config.yaml
dataset: "Sentinel-2 satellite tiles (TerraMesh)"
color_jitter: 0.2
encoder_fused_qkv: true
encoder_layer_scale_init: 0.01
decoder_attention: false
shampoo_beta: 0.99
eps: 1e-08
precondition_frequency: 20
steps: 7300
Rows from block 9 of the encoder of a small image autoencoder, named by matrix and row number. Rows with one number within an expert belong to one neuron, the router's apart. Each number is 500 + 25 x the weight over its row's rms, rounded and kept within 0 to 999. All counts start at 0. Numbers have three digits each.
After each expert's rows are labels from the 100 images, of 14976, where the router gives the expert most weight on average: "peak on" is the class under the peak. Only what is clearly more common there than usual is listed. The data: Sentinel-2 satellite tiles (TerraMesh). In brackets: how many of the 100, against the usual share in percent.
# router: slot weights (encoder.blocks.9.mlp.router.weight, 128x128, trained with AdamW), inputs 86-127
# up: expert up (encoder.blocks.9.mlp.up, 64x64x128), inputs 86-127
# down: expert down (encoder.blocks.9.mlp.down, 64x128x64, transposed), outputs 86-127

# expert 61
router.122:465520482518476463485497498522496486524513500463532505540460450512513485471521506514502532495495483462493506461499519508506479
router.123:509520503483470548494520512501514481486509513444494519481479491480511461481539550512477521508483479529471441495499508493507519
up.3:517522503533505504495501512505489473497527502444487521513488486487466491484498532510429497521545475537492491504470465509534485
down.3:496553483453505526489486496498512505508464487560496514491523461539490500528528498475490477503515496494502483506499540508479519
up.4:510502506473481507501512498499523498521487511521472506540503463560465477488526520486466498549552461507483477468476536491545477
down.4:499505498494495516504449502472493454500554511470496505507504434486476507495563495513498542504482502534478491516499465473514498
up.8:501505481489535509519513484496516516449507485512481511482555506506531494504521472489512515554463487547464485489541483501508467
down.8:504484478498507494499473492485535471500506521508504472501496461514481502508524506523508533496532497529493480508512476471510506
up.16:483535520525473511496505536546484533537499477534515523532462491527487483514517520487501470501529500457531513497467519505505515
down.16:496542536498499520495548509521473523499500503444503550501496479500490498470482502517499502485522498489498483484497510508529492
up.17:486498486478480492500493486490515498465499523518495489492573482509493507512518508511496547564504504535468482498532506478506458
down.17:498520490520499521499493499483548492501503500535502497502498454545488500499558497484499508505552499560470446517500450502522501
up.21:539500515492510498528514440509501480513512519489537467494479489489477478536512501515476521555488502504495465527513480490521493
down.21:497531467517497538491491500490544505503480485531503516508499480552470492514554495457509507496530498554456454522502459513518514
up.22:494503493479473496504507491492516500473496517522488497511565474531484497508527516508478540573512490536472474487519508480515457
down.22:498518498523498527495483501483536484500514505523501503502499451529485498496560499494501509504537499555470460517500448501524503
peak on: rangeland (58 vs 22.4); water (33 vs 10.9)

# expert 31
router.62:482543542506465536495503542473517483489520495517521480524507515464508496493456487527521507516532474487528544480456501476501518
router.63:495491480473496497549530458465508449519548478464491478474534554460535517529497485526510486475529493488516539464516494507488540
up.3:484545521492439500481474527533504530515513470529484506516476468574473483510463535467522501542519512492515486500490518510493481
down.3:501532498513502528499518504484546502497491493521502510500496464541486500506556502497502499505585501559466438514500470491535498
up.7:469536514509440474479491531513510543469511498511483524504549443534471470507485552482503528557514485533489492491509524494510453
down.7:500547499507499523496518501488542520501480486527502513500500460535482499483544497491499499506572500559460431514499470488544500
up.12:497515492504483501479480500496530493466512511513492500498563473516496491489520514498472538557520505550455485508532498487507458
down.12:499511501444492516494478513477541501508500494443499501501493477518492502490503507513491506516496518522485480508496509494508499
up.13:548495503501478507507541492523499508497499484481473525505492519527497522495522509469496485549481477522461490493540456509489481
down.13:519464479504480499509497489468503441506521518473498463498506534493498516529520507481506514494472490467515510491506473468480505
up.15:490550504508468510491479533536516513499501475545481488513498461580492494506493535481504512544538496524487482507496508498487462
down.15:499498502474498526494504503478551465503515494471506505500504499523492501510543501493496509501562497540477453504498466491508502
up.25:544508497543489533499478496535439551513481475486503569521496514532472476534515529481503462525478484497477519480463547479483490
down.25:497495475495513520510582506475485494490500519481497488498515510488511496510517490531496486493487508498489483503523482505533487
up.29:529491469492503545529513493489496459532501492502492464502460524516502480518502486479466454492527489470521487475474506495472516
down.29:501553497551501485500547503529444599497461495504505541494498464507485501420477503529497488512491500477510498487495526512518504
peak on: snow or ice (96 vs 13.9)

# expert 25
router.50:479487519460522498536528485444521490465519537481465504492491492491516487490467480530474519517473517497504503507493482531455485
router.51:516523505495486522536518540475485517523531509497530508500513516528481479484506512538465454486526498527498473464496460478461519
up.3:488508475484482479510465470480519498458512502540489512492561499506494503522511494515498538532494495546461492497548507479464478
down.3:496539468503501535500495496487507510499517508471498505497499436510478501463530503480501505495515500525471461523501474462548493
up.6:487518509528507531492551500523506460513502525526498511491551488555492509504519472488503511531515487525477492490527519510481501
down.6:503483505500497500487451497481566490500491495570499496514504463510499492479503501514504504493565504552472467497503442499508506
up.8:515487479518531488507501468482522464471520530501509480487563483464525476489495496517510515512469504486491516464492490482511479
down.8:525476538475504512516461490512527542508537478515476524490473451505480492498520510527507527476535483516529506499521519507485522
up.10:524477518499447556474483502495482478509471502461513512507488445502454485459528547504503481485489498522494509484531493475505478
down.10:503524493513513505503479496493519490503496500569506497504499450515493489493574495486502517496507499547483490513490434511518508
up.11:487508502530475499475502524497486509521500507479502505521467468458467492474494535511486495464524515454538503514467513481485526
down.11:500450498473501495501508500499479462492543510441506494500506555456514496520485503507498491501467509457529542497497513503467501
up.13:504491495484507499515511479487493500486509505492502497504561509440498510497519483520502514519485506518500513502504505485501497
down.13:511510493492510479503501493512487506505512514479504489488504498492511511492496490468498504499513488491494485498505503503499502
up.16:485481513497509473527516483489466511479454505538516510472493528460511521505509462520512498441512525503500514535512514521454546
down.16:499457493467500471494505499489489480502530496455505483500500556455534498478429505504498490504447501452550551465498540507466500
peak on: rangeland (81 vs 22.4)

# expert 27
router.54:507522486512490511550503539495530475544506484445460503518516484508550517435522511504474488510507479499473478472487492523519491
router.55:484498474457472510490524518513506483520541471479502525504489511472518463425512481490465499489489469512528477521471488516488483
up.0:447517530465460480498508489537491536511526527468515511515496493494500510493461482526498479529527506480540523497455478507499519
down.0:476497488495534518551524465491478500549518535498513512510483433507538504483468482504504496479490511470527508522487510468482519
up.4:470519489505510481491510506488488517483485510509505500509516508438513504488528494524498516430527487501504524501495500493504509
down.4:504440507448498474496485498509475478501536499442500504504500563456509500492443501507500496499431499462523553489502527501464509
up.5:502518509536480534486536497498477530517502510479503515513449488467482522502500510506501482475525503456532505488515499524475518
down.5:522523517486490504496493493518511534487491477480508517545487499474513531497451527521500496475441484490504502519481480485515495
up.7:497520495489491503507536454510529461489532501473489477515466493438481510530464509527485494475524530477468532498474489468508537
down.7:514466542554493497524525489450555529522511509497516501485478525515481461518533516486522515564497539511484544459499524471488528
up.8:511513521471483522518504516492537495497526494468514483515490526475491466447509518501468501515450480482473491492514497482482527
down.8:446449519549456471474455512507487489512521521465536500463543498469512535467503492536514496465545525501522503489490539489515502
up.9:503523504515473503503521523521493493509523543450497505545493488488511491500490551531478502516514497476534503508499519506512519
down.9:492527464497502477498493530509473559499422478580501508486540479566476500538519488492517520504497509507494484494511508515507503
up.11:464511488506505477504531509500493515486481504531509502497522520449522501492529483526496518439528482493507525489492490498516514
down.11:501441499438496470499464497494475469501541497436494498508499541457500500487444501506502509501424500472524560505507526491463501
peak on: rangeland (53 vs 22.4); water (31 vs 10.9)

# expert 50
router.100:498538489485476527503494539480494457489518526445478487503472537503494500505478523527512516493522473521521485477479525487523495
router.101:487526467479467473513518532517508536501552552447468524478540479485532483493467510479501468473478501479490476462520502507495458
up.0:453531497513440498539508527529480488469502495518480536486510491533476470510516539494467500539495523527487470478516483489500470
down.0:514490512489497526497494541462511571541483492507487504510498431512484508473508478538511502533534500493481484489494500530524530
up.2:487526515526482507505495535551483518538501467541519513524463507535480481526498515480494457498522502457527497509476516503491514
down.2:499552512507501529496548502496487525499496495451498540503501460514491498482508496518502504496534497512480487499495493515534497
up.3:487497492496495480501489495496486510501490515495507493498461507454502512501497498497519507443492510482525510513496506496490523
down.3:510470499469491486501495500503479483506531501436501501490507533447514503479472506518507493503466494462515537499512515486483502
up.7:497515513515494515512495530532485514540493473512502509514441502534488490517491515479501458493520508469527499512471500507485523
down.7:502559507531501527497555503505496525501484494487500522501501488527495499501517500489500497500546499500489479500498506515524499
up.11:484513506529510474494514509520503474485512514490487517514498502488462491493508533490420507519529498538482509541516488508527505
down.11:501543489464472550495499507504538536486472486536503502503487454542488490516529501474507480527545508513475466505496537516505502
up.16:484514512518486505498510525535485511540500478517506514517439499528486486508495516487490460497526510464528500514471500506491525
down.16:500558509524496532498541502503496524500487495472500527502498473526490499503516498496499499504545503492485480505498499514523500
up.17:497513512517494515517498531539484514537489469516502513515444505533488481516487516475497456494520506470526500509473498507483519
down.17:502557505525500527497555502502499526500486495480500524501503485523493497503521501494500498499546498502485481501497506515529500
peak on: rangeland (67 vs 22.4)

# expert 11
router.22:532481473500513486520509470509499494535522495460521490524522485460553507465482488549446477539527512493536492487485497475529470
router.23:539522485487489494515535459525465482487500484435495555466484480464513503517458499545466502522501542495522505491525461511464503
up.4:497492476470490477521487488501518506454496495524499508493549490504501508508523508514488538560518501540471489494528507484492467
down.4:499536498528501524498499500487547510501489499530503508501500466541483500485536499484500505503538498555463448510501454497528500
up.5:541499530495490531540484489482524494476475493476490513528537487546512489518513524507518512527494449544461498475526492502489464
down.5:486551487468497494498501508501553516516465479548508477506508447547459477503520513486499519528527507571500458522519480487518503
up.9:531499508506521518534476510530481500521485458541513495489461524548490510532486502499479465502520519488518497513489484504476516
down.9:500561494538503537497553507510507541498483496495499529501499477525488500515530499455504489501520498508487486509494525525527504
up.12:515528476489455512523497511533523562507482520462518530506493506512485491475511536495485457549510474524482491464501512501514483
down.12:499496539503531506475530514508469495514494497520471539506497456506487501516505511509516510474545491490535483477463501501516515
up.14:503505510503490507506503513523487509538492469518508509508429499544488505512501508495494467498520522471528492512479498504495524
down.14:500559502549502534498544502504508516500487498510501511502498481539491499517529498472500500502557497500486474510498498506522499
up.16:515508508501507510514486511526476514533492459534515497504449516546490511518490502500485462496515518477523492520484493505488521
down.16:499561499542499532498554503512511524498473497508500518499501482537488500520529500466500495500536495511487478508498500516522495
up.17:542501490497501503532493507514490514530458467509506501493440500536494493518481516465483460488525514494524479516484469514479520
down.17:500555494528500534501552501510501532495487500511499507497501483538488501512532506470498499501528498509487468509500525506524497
peak on: rangeland (67 vs 22.4); bare ground (26 vs 4.8)

# expert 4
router.8:461503489472524463461459507511497484470513539515528468466540490529483510498492481481538488503516539518523502536505511504458499
router.9:521518486509505493486511494489510480534507501448522502514508474491538493476492536515462467479500503496528488472494504517505515
up.0:509537533488469520527530533522514487527506476472505517520492474522514472498506525491475495522536475497513471462466510485502476
down.0:477501513460442484517496521499490489520529540478521478472478400490500494477493490529498572526505512502506523493489523481527536
up.1:510563487482470492485496504472503489496476483489484553554510487482514444509506495501465479495517484517469476492492530495509491
down.1:517496505488437472482482480487454480473529547482511509511503480486506478489495512483496554487498481471525506509518569479511516
up.2:535508500489494544524508511493536546507527475454533500535475491485478489460487541498470489533491463522479502471467473523530460
down.2:504521501525468533538481518508475510483461463526496483519472460514482498507555509479472525497513476486453502517519507489462493
up.3:491573489514462475508495529515483503496527523486473520521522498524508473491516501490489511513535487490503487499482511527503456
down.3:477504499460481521479514489450509519511553516453517513468492441508513525480543511529478527465484541520469514497499463483489520
up.4:526539532522530499508482510526525465514542469492491479546500513482515485496496531491476476482537515512468501493514515492540444
down.4:506493521478463518517488504488553457505478484578527508457503478531488474496517478494508512527530477533460507500481456507512496
up.5:511509516513507525509524512513525518525456459492483528533481515499495483472496503476482488529478473573491478492516543513496485
down.5:518505495526470466501467498514514471476490510527503504461508435534491468523544530491512510498534499516477497504505496509513519
up.6:539529536474496524532535521500513515522471480480504536515491481521528461504436517491466478526504477510460471479475488527522477
down.6:515510478518479500510464497512448494525499558451486498517487466488513493491507532514485498526471518468506524497492548487513520
peak on: snow or ice (92 vs 13.9)

# expert 58
router.116:490464505470499531510525519458485456519503496481508479462537476468542474461478510494526497495500471534522492468532513480508486
router.117:496468480477511521513493455455505462474481506446484505473511486465554488510475518523510523536482473535462458488488503467474449
up.0:488527491501481532516520546533513532528496480512469519515481522531483461512469508456484460529513493504499479481517473517489495
down.0:504476534449520465495428502493475477499556530443514492496512425468494515454483531560485542526518515480508513474498530491503490
up.4:525495488482521501537490499471520488462485509516489481469545508482518516485521488516476528535478482544464494497539535492502473
down.4:491501522506502521498483491501522491501542508475509481492483453515489497494502494497500499507532506492494477504504452441516501
up.5:544478483479533502525477468472535486465495486540496486473541510489524510519505466496510525514468485545467473491542511498497480
down.5:520496483484499505474443518481557499503534522466504457499494481489488492473503490518490531493509485520487483514514442479526498
up.7:471517529528504506492507516530471520534516493493508507523440488541502476517472513501520478504522512461532501504463498513482527
down.7:501541492525500538499551502505538519499457479548500525500499522553482500531544498459498482503549497537469458516499469518527501
up.8:444505500520492471451511507498472482496510551474504503495496490467493501505520518493479520491529544492534518525492483480527536
down.8:510557506476471537501514504525502563487470468529499516499499462537500488519496500488497476493529489494494477506494546509481508
up.9:481518482492482507474539507541474491534489482492487509492447476495485496486549500507496475459501528482534522489485497485524521
down.9:497529489540495517502510494502497511503470500568496513508494493539488506551523500473505486503536494508484467503501483509509507
up.11:470507506524498498502517520531458499525491510508521500508466505475511491480495505494517475439508516453547539515469498511493543
down.11:500468504448505485493543500489477509500484483489503526498497584491502498521456502489497488506439499470528534480501511529453497
peak on: water (84 vs 10.9)

# expert 57
router.114:515491486489454556508482486494488508532526497490552542516501534476495491514502522472521475489476530464474521503491530461502480
router.115:474522538495498464498554516454469565478466478471524533522497507524499458460495479530531474526499513515496460508479526466514532
up.0:515550481490458509485527516539503469507518521473458512492494484495509489503515561439467484484555485506491492502485539509509508
down.0:489488544484502496485453489519519472507532506484484490526511486490490489492474481519516537509502506496488497504505445474518515
up.3:473488479511519504488539483523499480469541540460507477477517509466495519494501497544440502487482495524516529544512503523522533
down.3:514515562472530532497494502506503545475539479481530492489481450490549500502476513522464472469532489452525500510511553484478496
up.4:541507515490490499529537501489527484521517490443468527494479488464497490484476517518478475496494475513504511484487530542498498
down.4:523542485519478499519489511530467540500464498538508531508494511541477520548541502471489489519534522496484467495502511506499499
up.14:511541460484504502502519519468500515507524521449502462479490499455513525471525437575483495490506497509473512522539453511488484
down.14:502525508483501469502491499544490489483496440538497536507513550507513496511506483444497487453505500489516487513503568519458504
up.24:549487470495515497522451512519502497494516515472478529480497500498540520547535494533476491509475498504504545503495470524519463
down.24:535535491514489508523529483495493479475442466560503510484497539518483482543537499452494489487497495517484472523511518511490512
up.26:560530487511550547483472502499492509534550525479539475503481520512465473525535470472507485461501461483504482479488522492500510
down.26:497480483463479546491565496491544479493465452519511494514498578510519486576489479462518486489486500518503512490512509562481524
up.30:542493461513477499519469466515539477505515491518503499481530554533517492511502460458493472514448499530481497497545490470497484
down.30:507561507497464498493512503460454550510488502473490548504500474504497510442524492485497472491493503513502484487482586526524480
peak on: rangeland (59 vs 22.4)

# expert 9
router.18:523498459493481556486505483511519507493535489528497502466511523474491460474454476540523457490477485486457497462520475478495463
router.19:542519538475495500486495475475536457485536481463497499477486518505531466496457483513496477500512504520489475513548475472507521
up.0:457513522538458492475518527524467509530518517492514506530468476527462487505522551481503487515534526461534495487467512482512510
down.0:499515486428487551489514504490505488500476477502503532504499534508504498492500502512502485503476505529475482517501454527479501
up.1:495505526532487525488490494507483475527497499500484530531462455542460489530507516474494501472521501502520475495473488522488478
down.1:497459488510474487484508487512497532487492503511512518484486574471501500498473506513515491482428510475503533516496523490483514
up.2:526528510502487483502499522511513507501535520482473506536512464534492479497517521506462530531542460530472441480493504500516465
down.2:499482523470522483520458497471528480521537515465496471511500462471478470462493480528509554518473487499496495512515480475525516
up.3:489535505552524498495473509509477467522519499453493557502477477493494503485486517482489505480525453473499525537477504492490515
down.3:513460524471495474511458500517492491511529499554521482491497504500545501531466506534511481482533471480534523486495529497500503
up.9:495527500510483533434518505492497528511499516447478515508490447437476478501525533546494511488536514496512514464487516468533498
down.9:517534521564459456498478511516450531491488514497482541507476459535486496512517500468501508509541503467511493507504534486504481
up.11:481490526504460589487494493488489497510519477498483453470486508504475493510477513507506454496489525489518530428499486483461511
down.11:533468461477517458479455483455496466525505517516487495516531567482517462486463516498520516467482481511502518460474450543489490
up.13:521481488506516537524524479515482493518500457509519515491461520520521468494451499541503444512515517478509508529494486525468514
down.13:502546526562492483508534504541522526502483498523501514501504466533486499519537502456502512499558500503500487500498503510526495
peak on: water (64 vs 10.9)

# expert 60
router.120:507472447485526493498495488520483513458480517516472477483540490479473501492523495530477514503502520479482461488478519492530515
router.121:476504488497518459466544523507492494518521540508460475528515460496453478479519486508497519505507478499512482521454512485470496
up.5:514501518492489507533488524529502515533474477512506557499472482556472465519489524485493483537523533508491476522504511507481486
down.5:500544501547494504491501498507528520504488504534502523503500456548470501476533494483504517502526494540456454511503448486536502
up.7:513477483492520480503511484502493498504464512506526533475484530460546524496496493502537476450510521477519545540541532523493521
down.7:495448500460498469502478502487485496501522510468502471494506508440512500477441503570497520502441502469529541475498495486489501
up.9:458497485488529506458492501482463480506506516493478469468503477502520503511506482509456508506511552496532508507447511499518514
down.9:522528487529468519516521505517498511501436456531512544514479481529462492543537504476495456510582494499502498524496491522487505
up.12:518520518475475495520498538518531516531474492521517564503471486549482472501497537471466470530533508518477470510500519518507484
down.12:501533495551488509496490500513531500498503503528502524506502464540458499478532491487504523505529488535447458518499434474544499
up.18:535528515540522485474505535493469511536512496488562529521464528512481496500499468533485471476518486458497518531488528486503518
down.18:510561488541485515510551493544482589503453484514500527506497478521501501529495481465505451497462496500506505500500521531494505
up.19:492530489515492507465508503519489481525531491482494503507429479546490490496484506518488495468529501464520505500474523472472508
down.19:502528534506490498505527494490457562483490525471521506514495463478519494513491501483509483496534508451540530486482481511533527
up.21:518489525514533528521532494491506438486493476481503524457484567472538515480474474519479466470456533529486523504492485504457506
down.21:516514498511479475500526516527416578525497503486515521533480487499500489515470499516508472500509506444534532489483574523491520
peak on: snow or ice (54 vs 13.9)

# expert 32
router.64:529497483474469488496510487467464469518500526493479521465506499526550508521512501532460453547522538532525486490515474468511494
router.65:509496488459507476514488476449494460494545513493481536498508456503531524516474496535491469549479550501496505473534546524487501
up.1:483487502511505491486498485512458506512483512507518502495467512457508514503502492494521475429502527465537527508492502503485536
down.1:499441507454497473497501503487486471498526506455501488501500550445519498484440500523498506499435503458534559484499545502464501
up.7:491519508509480505516527518526489516546489482516500515529454489561491468504501525495493476542524498474515490506473500503509490
down.7:499527504529497527500502505475551485507498506525503508504499457534476504478546491499496518500574499560466450515504452494534502
up.8:480512515514482509504525517529477512550502490499511513523436493544498472508494523501501470511522517457532503510470501514494511
down.8:501545504545499532498533501497539502499467491554498520500504475554483498502546498480504499500574497553467449511495460510530504
up.11:505508512509495510524526512528490518546485471510508515523450514544498473517500518494501464518517495476512502515481484521499502
down.11:503552498551489522498520503498541494494478505543498506505500443553488500492542500485495507506593504533472447502500500506541502
up.14:501501518512498513511517509528483509548501479502512510511422508533502483513485514502502461498513517466531502522475489522488525
down.14:500569497539499530499545501508507520498474496518500518498500465545489500513539501471500493501555498521483465506497509514519501
up.21:467507524522479509479508518524464511539516495486508505518439483500487489510495518510506473476521524452540506507463507503486533
down.21:499515502506501515497565500506491500502481491484502513500500546507503498529488501471500490502513498464517511489499499527483500
up.25:473491508517498481488509489511467509510490506492519508499464508450511509492499498494526475429493528466539531514489508506489545
down.25:501441510454499473498493502489487468500526504469504489500499559449524501492437503518498502500441501463536553482498543504462502
peak on: water (81 vs 10.9)

# expert 17
router.34:522506473535555495477515520500487457519483509476481509530468492479472546501549469499538537508465474497502538494444476562485498
router.35:504490488482486472495532495533488522500484502500505504522505552531537518529480459518474473485501498509475534509526535483529500
up.1:508522482521551484497510514521468492509479483520499515510458495508469535529528476492508513529489470515507503506471485539500495
down.1:498530502514502497502502509563490565499471486521498529501494490532477502511515498451500489499531504506485477519502497433522497
up.4:435494512487447460460522499524483551477487510520495485524508491516458497491505532518505475520552548474494488520520520477528502
down.4:506479488474484579487526484497572409503525490479503503516496500509512488515518492469514518487543482499479474538501443492507494
up.6:529478466520529517506477509482494460508457487528519483475470510483497529555503480473506490447461496504511506528478462542484522
down.6:503493557479490459502501493517465542506522497469482511512495541479519501493459503505503475494489500467546541454500561514486489
up.9:531500519499469532501520501488510540511494513442529524482493461467515478473495532530508484480509500504519493514531507503512504
down.9:498498510499549516483501502467534469498454460555509495492501476527498509519511495490492495495536504559471450498497488505527506
up.10:510522483568486492513500498476548482532495496451509506497490465514523485459480496508489484479494470514505486490514510506498490
down.10:488536457481493500498540491534423546504467493476493510502501509509488500508505496484505488490430506517497490498494551504513500
up.12:522509534520525511495503500499512496515516496458510512480488484494500496482472535506483509494497505479470478495506520477523484
down.12:503530483508453535526548521518494504479491499490501549488491491509470493518525499495514493499515491514483493502519524524521497
up.15:485495493474481444500493504523522543458498513518491497519536517495518520490518485527473510509505490564468506502529533474520493
down.15:489500423498503571499488482449521440488517527485506472497515439485509511470508492481508530493495505494488492540494461483514512
peak on: snow or ice (89 vs 13.9)

# expert 7
router.14:503549463480486523488483485502471450531539501465473556497484464519500485448510487534483483507542501514483502511496549488517516
router.15:522472491469478534504494485493501479512521486508441463461493499489507492485503523497468487500471529544486487491547510488518449
up.2:517516509513487519506498506526485489541493486499509517507433508510498501503476511501491466488530504475523502541476517540473533
down.2:497538491512498513503561501534459526501490488475501536501500532500500502524497500474500486493495499467520519491497523527487506
up.6:511509483495481560529461542501537484512472477499494507492491504526503490502465532456459472518525494509488472467520465507495472
down.6:491503524525506472507483517460467502483532543484509488479518453498507513452499516532481540528459505473501524485499492484532498
up.7:521487478469482483489472475462524478469494522497481483487539483478489529474517503514469540521494484538463486493535508468520473
down.7:494539432497496524512467504516506488491555514477488485502499461491488508471542486512497515489502507496490485534487511464526510
up.9:524517515521498550523525537503465486516477454488484511490426506498513501497479505508485463440510506475527516515473504508490523
down.9:509530513496504485504517512532444556503507500447499533507510507475501503520488493492502486501483499455532529482491543536476511
up.14:479527504513475527500508518528489525541503497499499523535453488564474469522503522503490478528534499481510487505477501505492507
down.14:501539512543497509498498502513532510497492496539501515503502436546483501503547499473500510498583497546470440515500441500532501
up.15:463524516528468512501516534536476526534511490518508531541472482548461470530513533493495475517536517476518496505474510498502504
down.15:499540515505489522494515509510522502496496483501503543506496460527472498486518496476502513504549501528461458523495419501524507
up.18:479502484543517475477503528511449477464483532464502517493536518464515524506522494476476519483496505494502538491476468509530505
down.18:512472509489504468503526509518457536502524502489508513497520514454531505489450486542501503480436492460525542496497520515483516
peak on: water (75 vs 10.9)

# expert 46
router.92:517478525461445524500499501542525474513505490490459503468520479499493517519467542480483499519461507520506514489540472514480491
router.93:523462521524449521498473507486537523507500468469546478507490522474527486531480538537464493498506470500493491458526491496478498
up.0:517544493507497514492509527527459512534484479520534540514460456535455493546532509490477469528514502489525512497479485486500508
down.0:525513499474530527491536478464519484509520516480507486480493487498512501456487504533526541486500466514482500522491473462555491
up.1:499496468538560505520519507470483505498515496444531500539490503492517477463516456528501458465513500478530548515455523518511531
down.1:506532471512494542505535507468527526505506501473507502494496482531494524487549507498477493527544512531470457523499496498537506
up.2:493529549549490532506532507535477501536517488482483535523458467541469474506452544461500481511515516487532470529488487507490535
down.2:497500491479486488500483498499468473496534524457510496490481517472500506456495499522495522517525504485502505507500478488487485
up.5:515543546492465475478519514564498458521513499481513546497486491454476500553500537463444523484504513498501491483507476524528489
down.5:491518505515485499481509482551488505499450467551486531504490490535507481575496486448523472481506489490509506489503540531479499
up.6:515507493542516498513507549472481513519506484500516475525451508548500492502474470513486460474527502485527487547473501532491543
down.6:502532501491510534486535503500500535505535505437514494480491476502493514469532504485482492521515500496492481508489551481528503
up.7:483516543538464536509506509527492482521474484498495542544487476526470470524462560445524502544495508496509454505502500517492500
down.7:484521489529494516509527482494515499492462487557498504482456542556496505502526509500500498503554494516474457502509418503514429
up.8:537551559524470533473512496561495495518479503504521563504478456502448499566482564459461510500487531490510484502499500469490503
down.8:497545500546496528500539497531512531501445476558489527511493474544491492567529496450513484488528492528486483502507512522503493
peak on: snow or ice (46 vs 13.9); water (37 vs 10.9)

# expert 41
router.82:530545452463475499469516496515501464524479518457493519507508466472523467474529500505485511491498541514486490530523547522464524
router.83:539478525484534483546527506467489496475496463493469496516493469494536481478469481542502484495458457517469499512483484533508473
up.0:478495516520467499464518508506494445494512567450500504503512458457469494507529529519451538487522521517509504503492477505521494
down.0:508550507469454537497469511546513553484487485488507528491482386530482508521516499474490489540531519481490475490488539512480502
up.3:475504489522483493480530506511486471498515547455493499487508493450491504479518514525425520485529526509502510530505489515528507
down.3:493539513495466521508489515485512519502539514446492518487482412467456473486513500517492531505534482487477465509508535480498500
up.5:528485488475533496531512476479524493467484482530492502466552526493521516504496455506508502512476489554459487509550508503509490
down.5:498469492475497495499454504481555480499518500491502485498500487494499502467479496511494511495510504541487484501502462490513500
up.6:476501480519501477488539507513487459498500526449507507475474530442516507467515501508444500474512533498522509537482476509532536
down.6:499546520455498521476447491517487508498509528505490479526502376514477488475525506518485529494522508488485482504519561459502511
up.11:471521508524457493494511530550471531529510487524519537550478485541470466539508530488489473523539515471514503516477521512487509
down.11:492554489515489538488519506488534516497479500518497523505493460542467497492541493491500512502530500542456460525493454502535498
up.13:514506494489517496507466480478525519463520495532487514495551487491499498520507476497519541522483473547460472491532520484508471
down.13:511512469497508517488465512489527497502535527463505460496504435483488500451497498516491526498523500502490485522512479454553500
up.15:509500537508491532477475517491503468524497483503506492506447477533480509525499519516487442491497518482534508508500479509477529
down.15:502573488497501513479568507529482554506479482488485542517474512510502491514518510465512482486494491499500503494490554519508515
peak on: water (52 vs 10.9)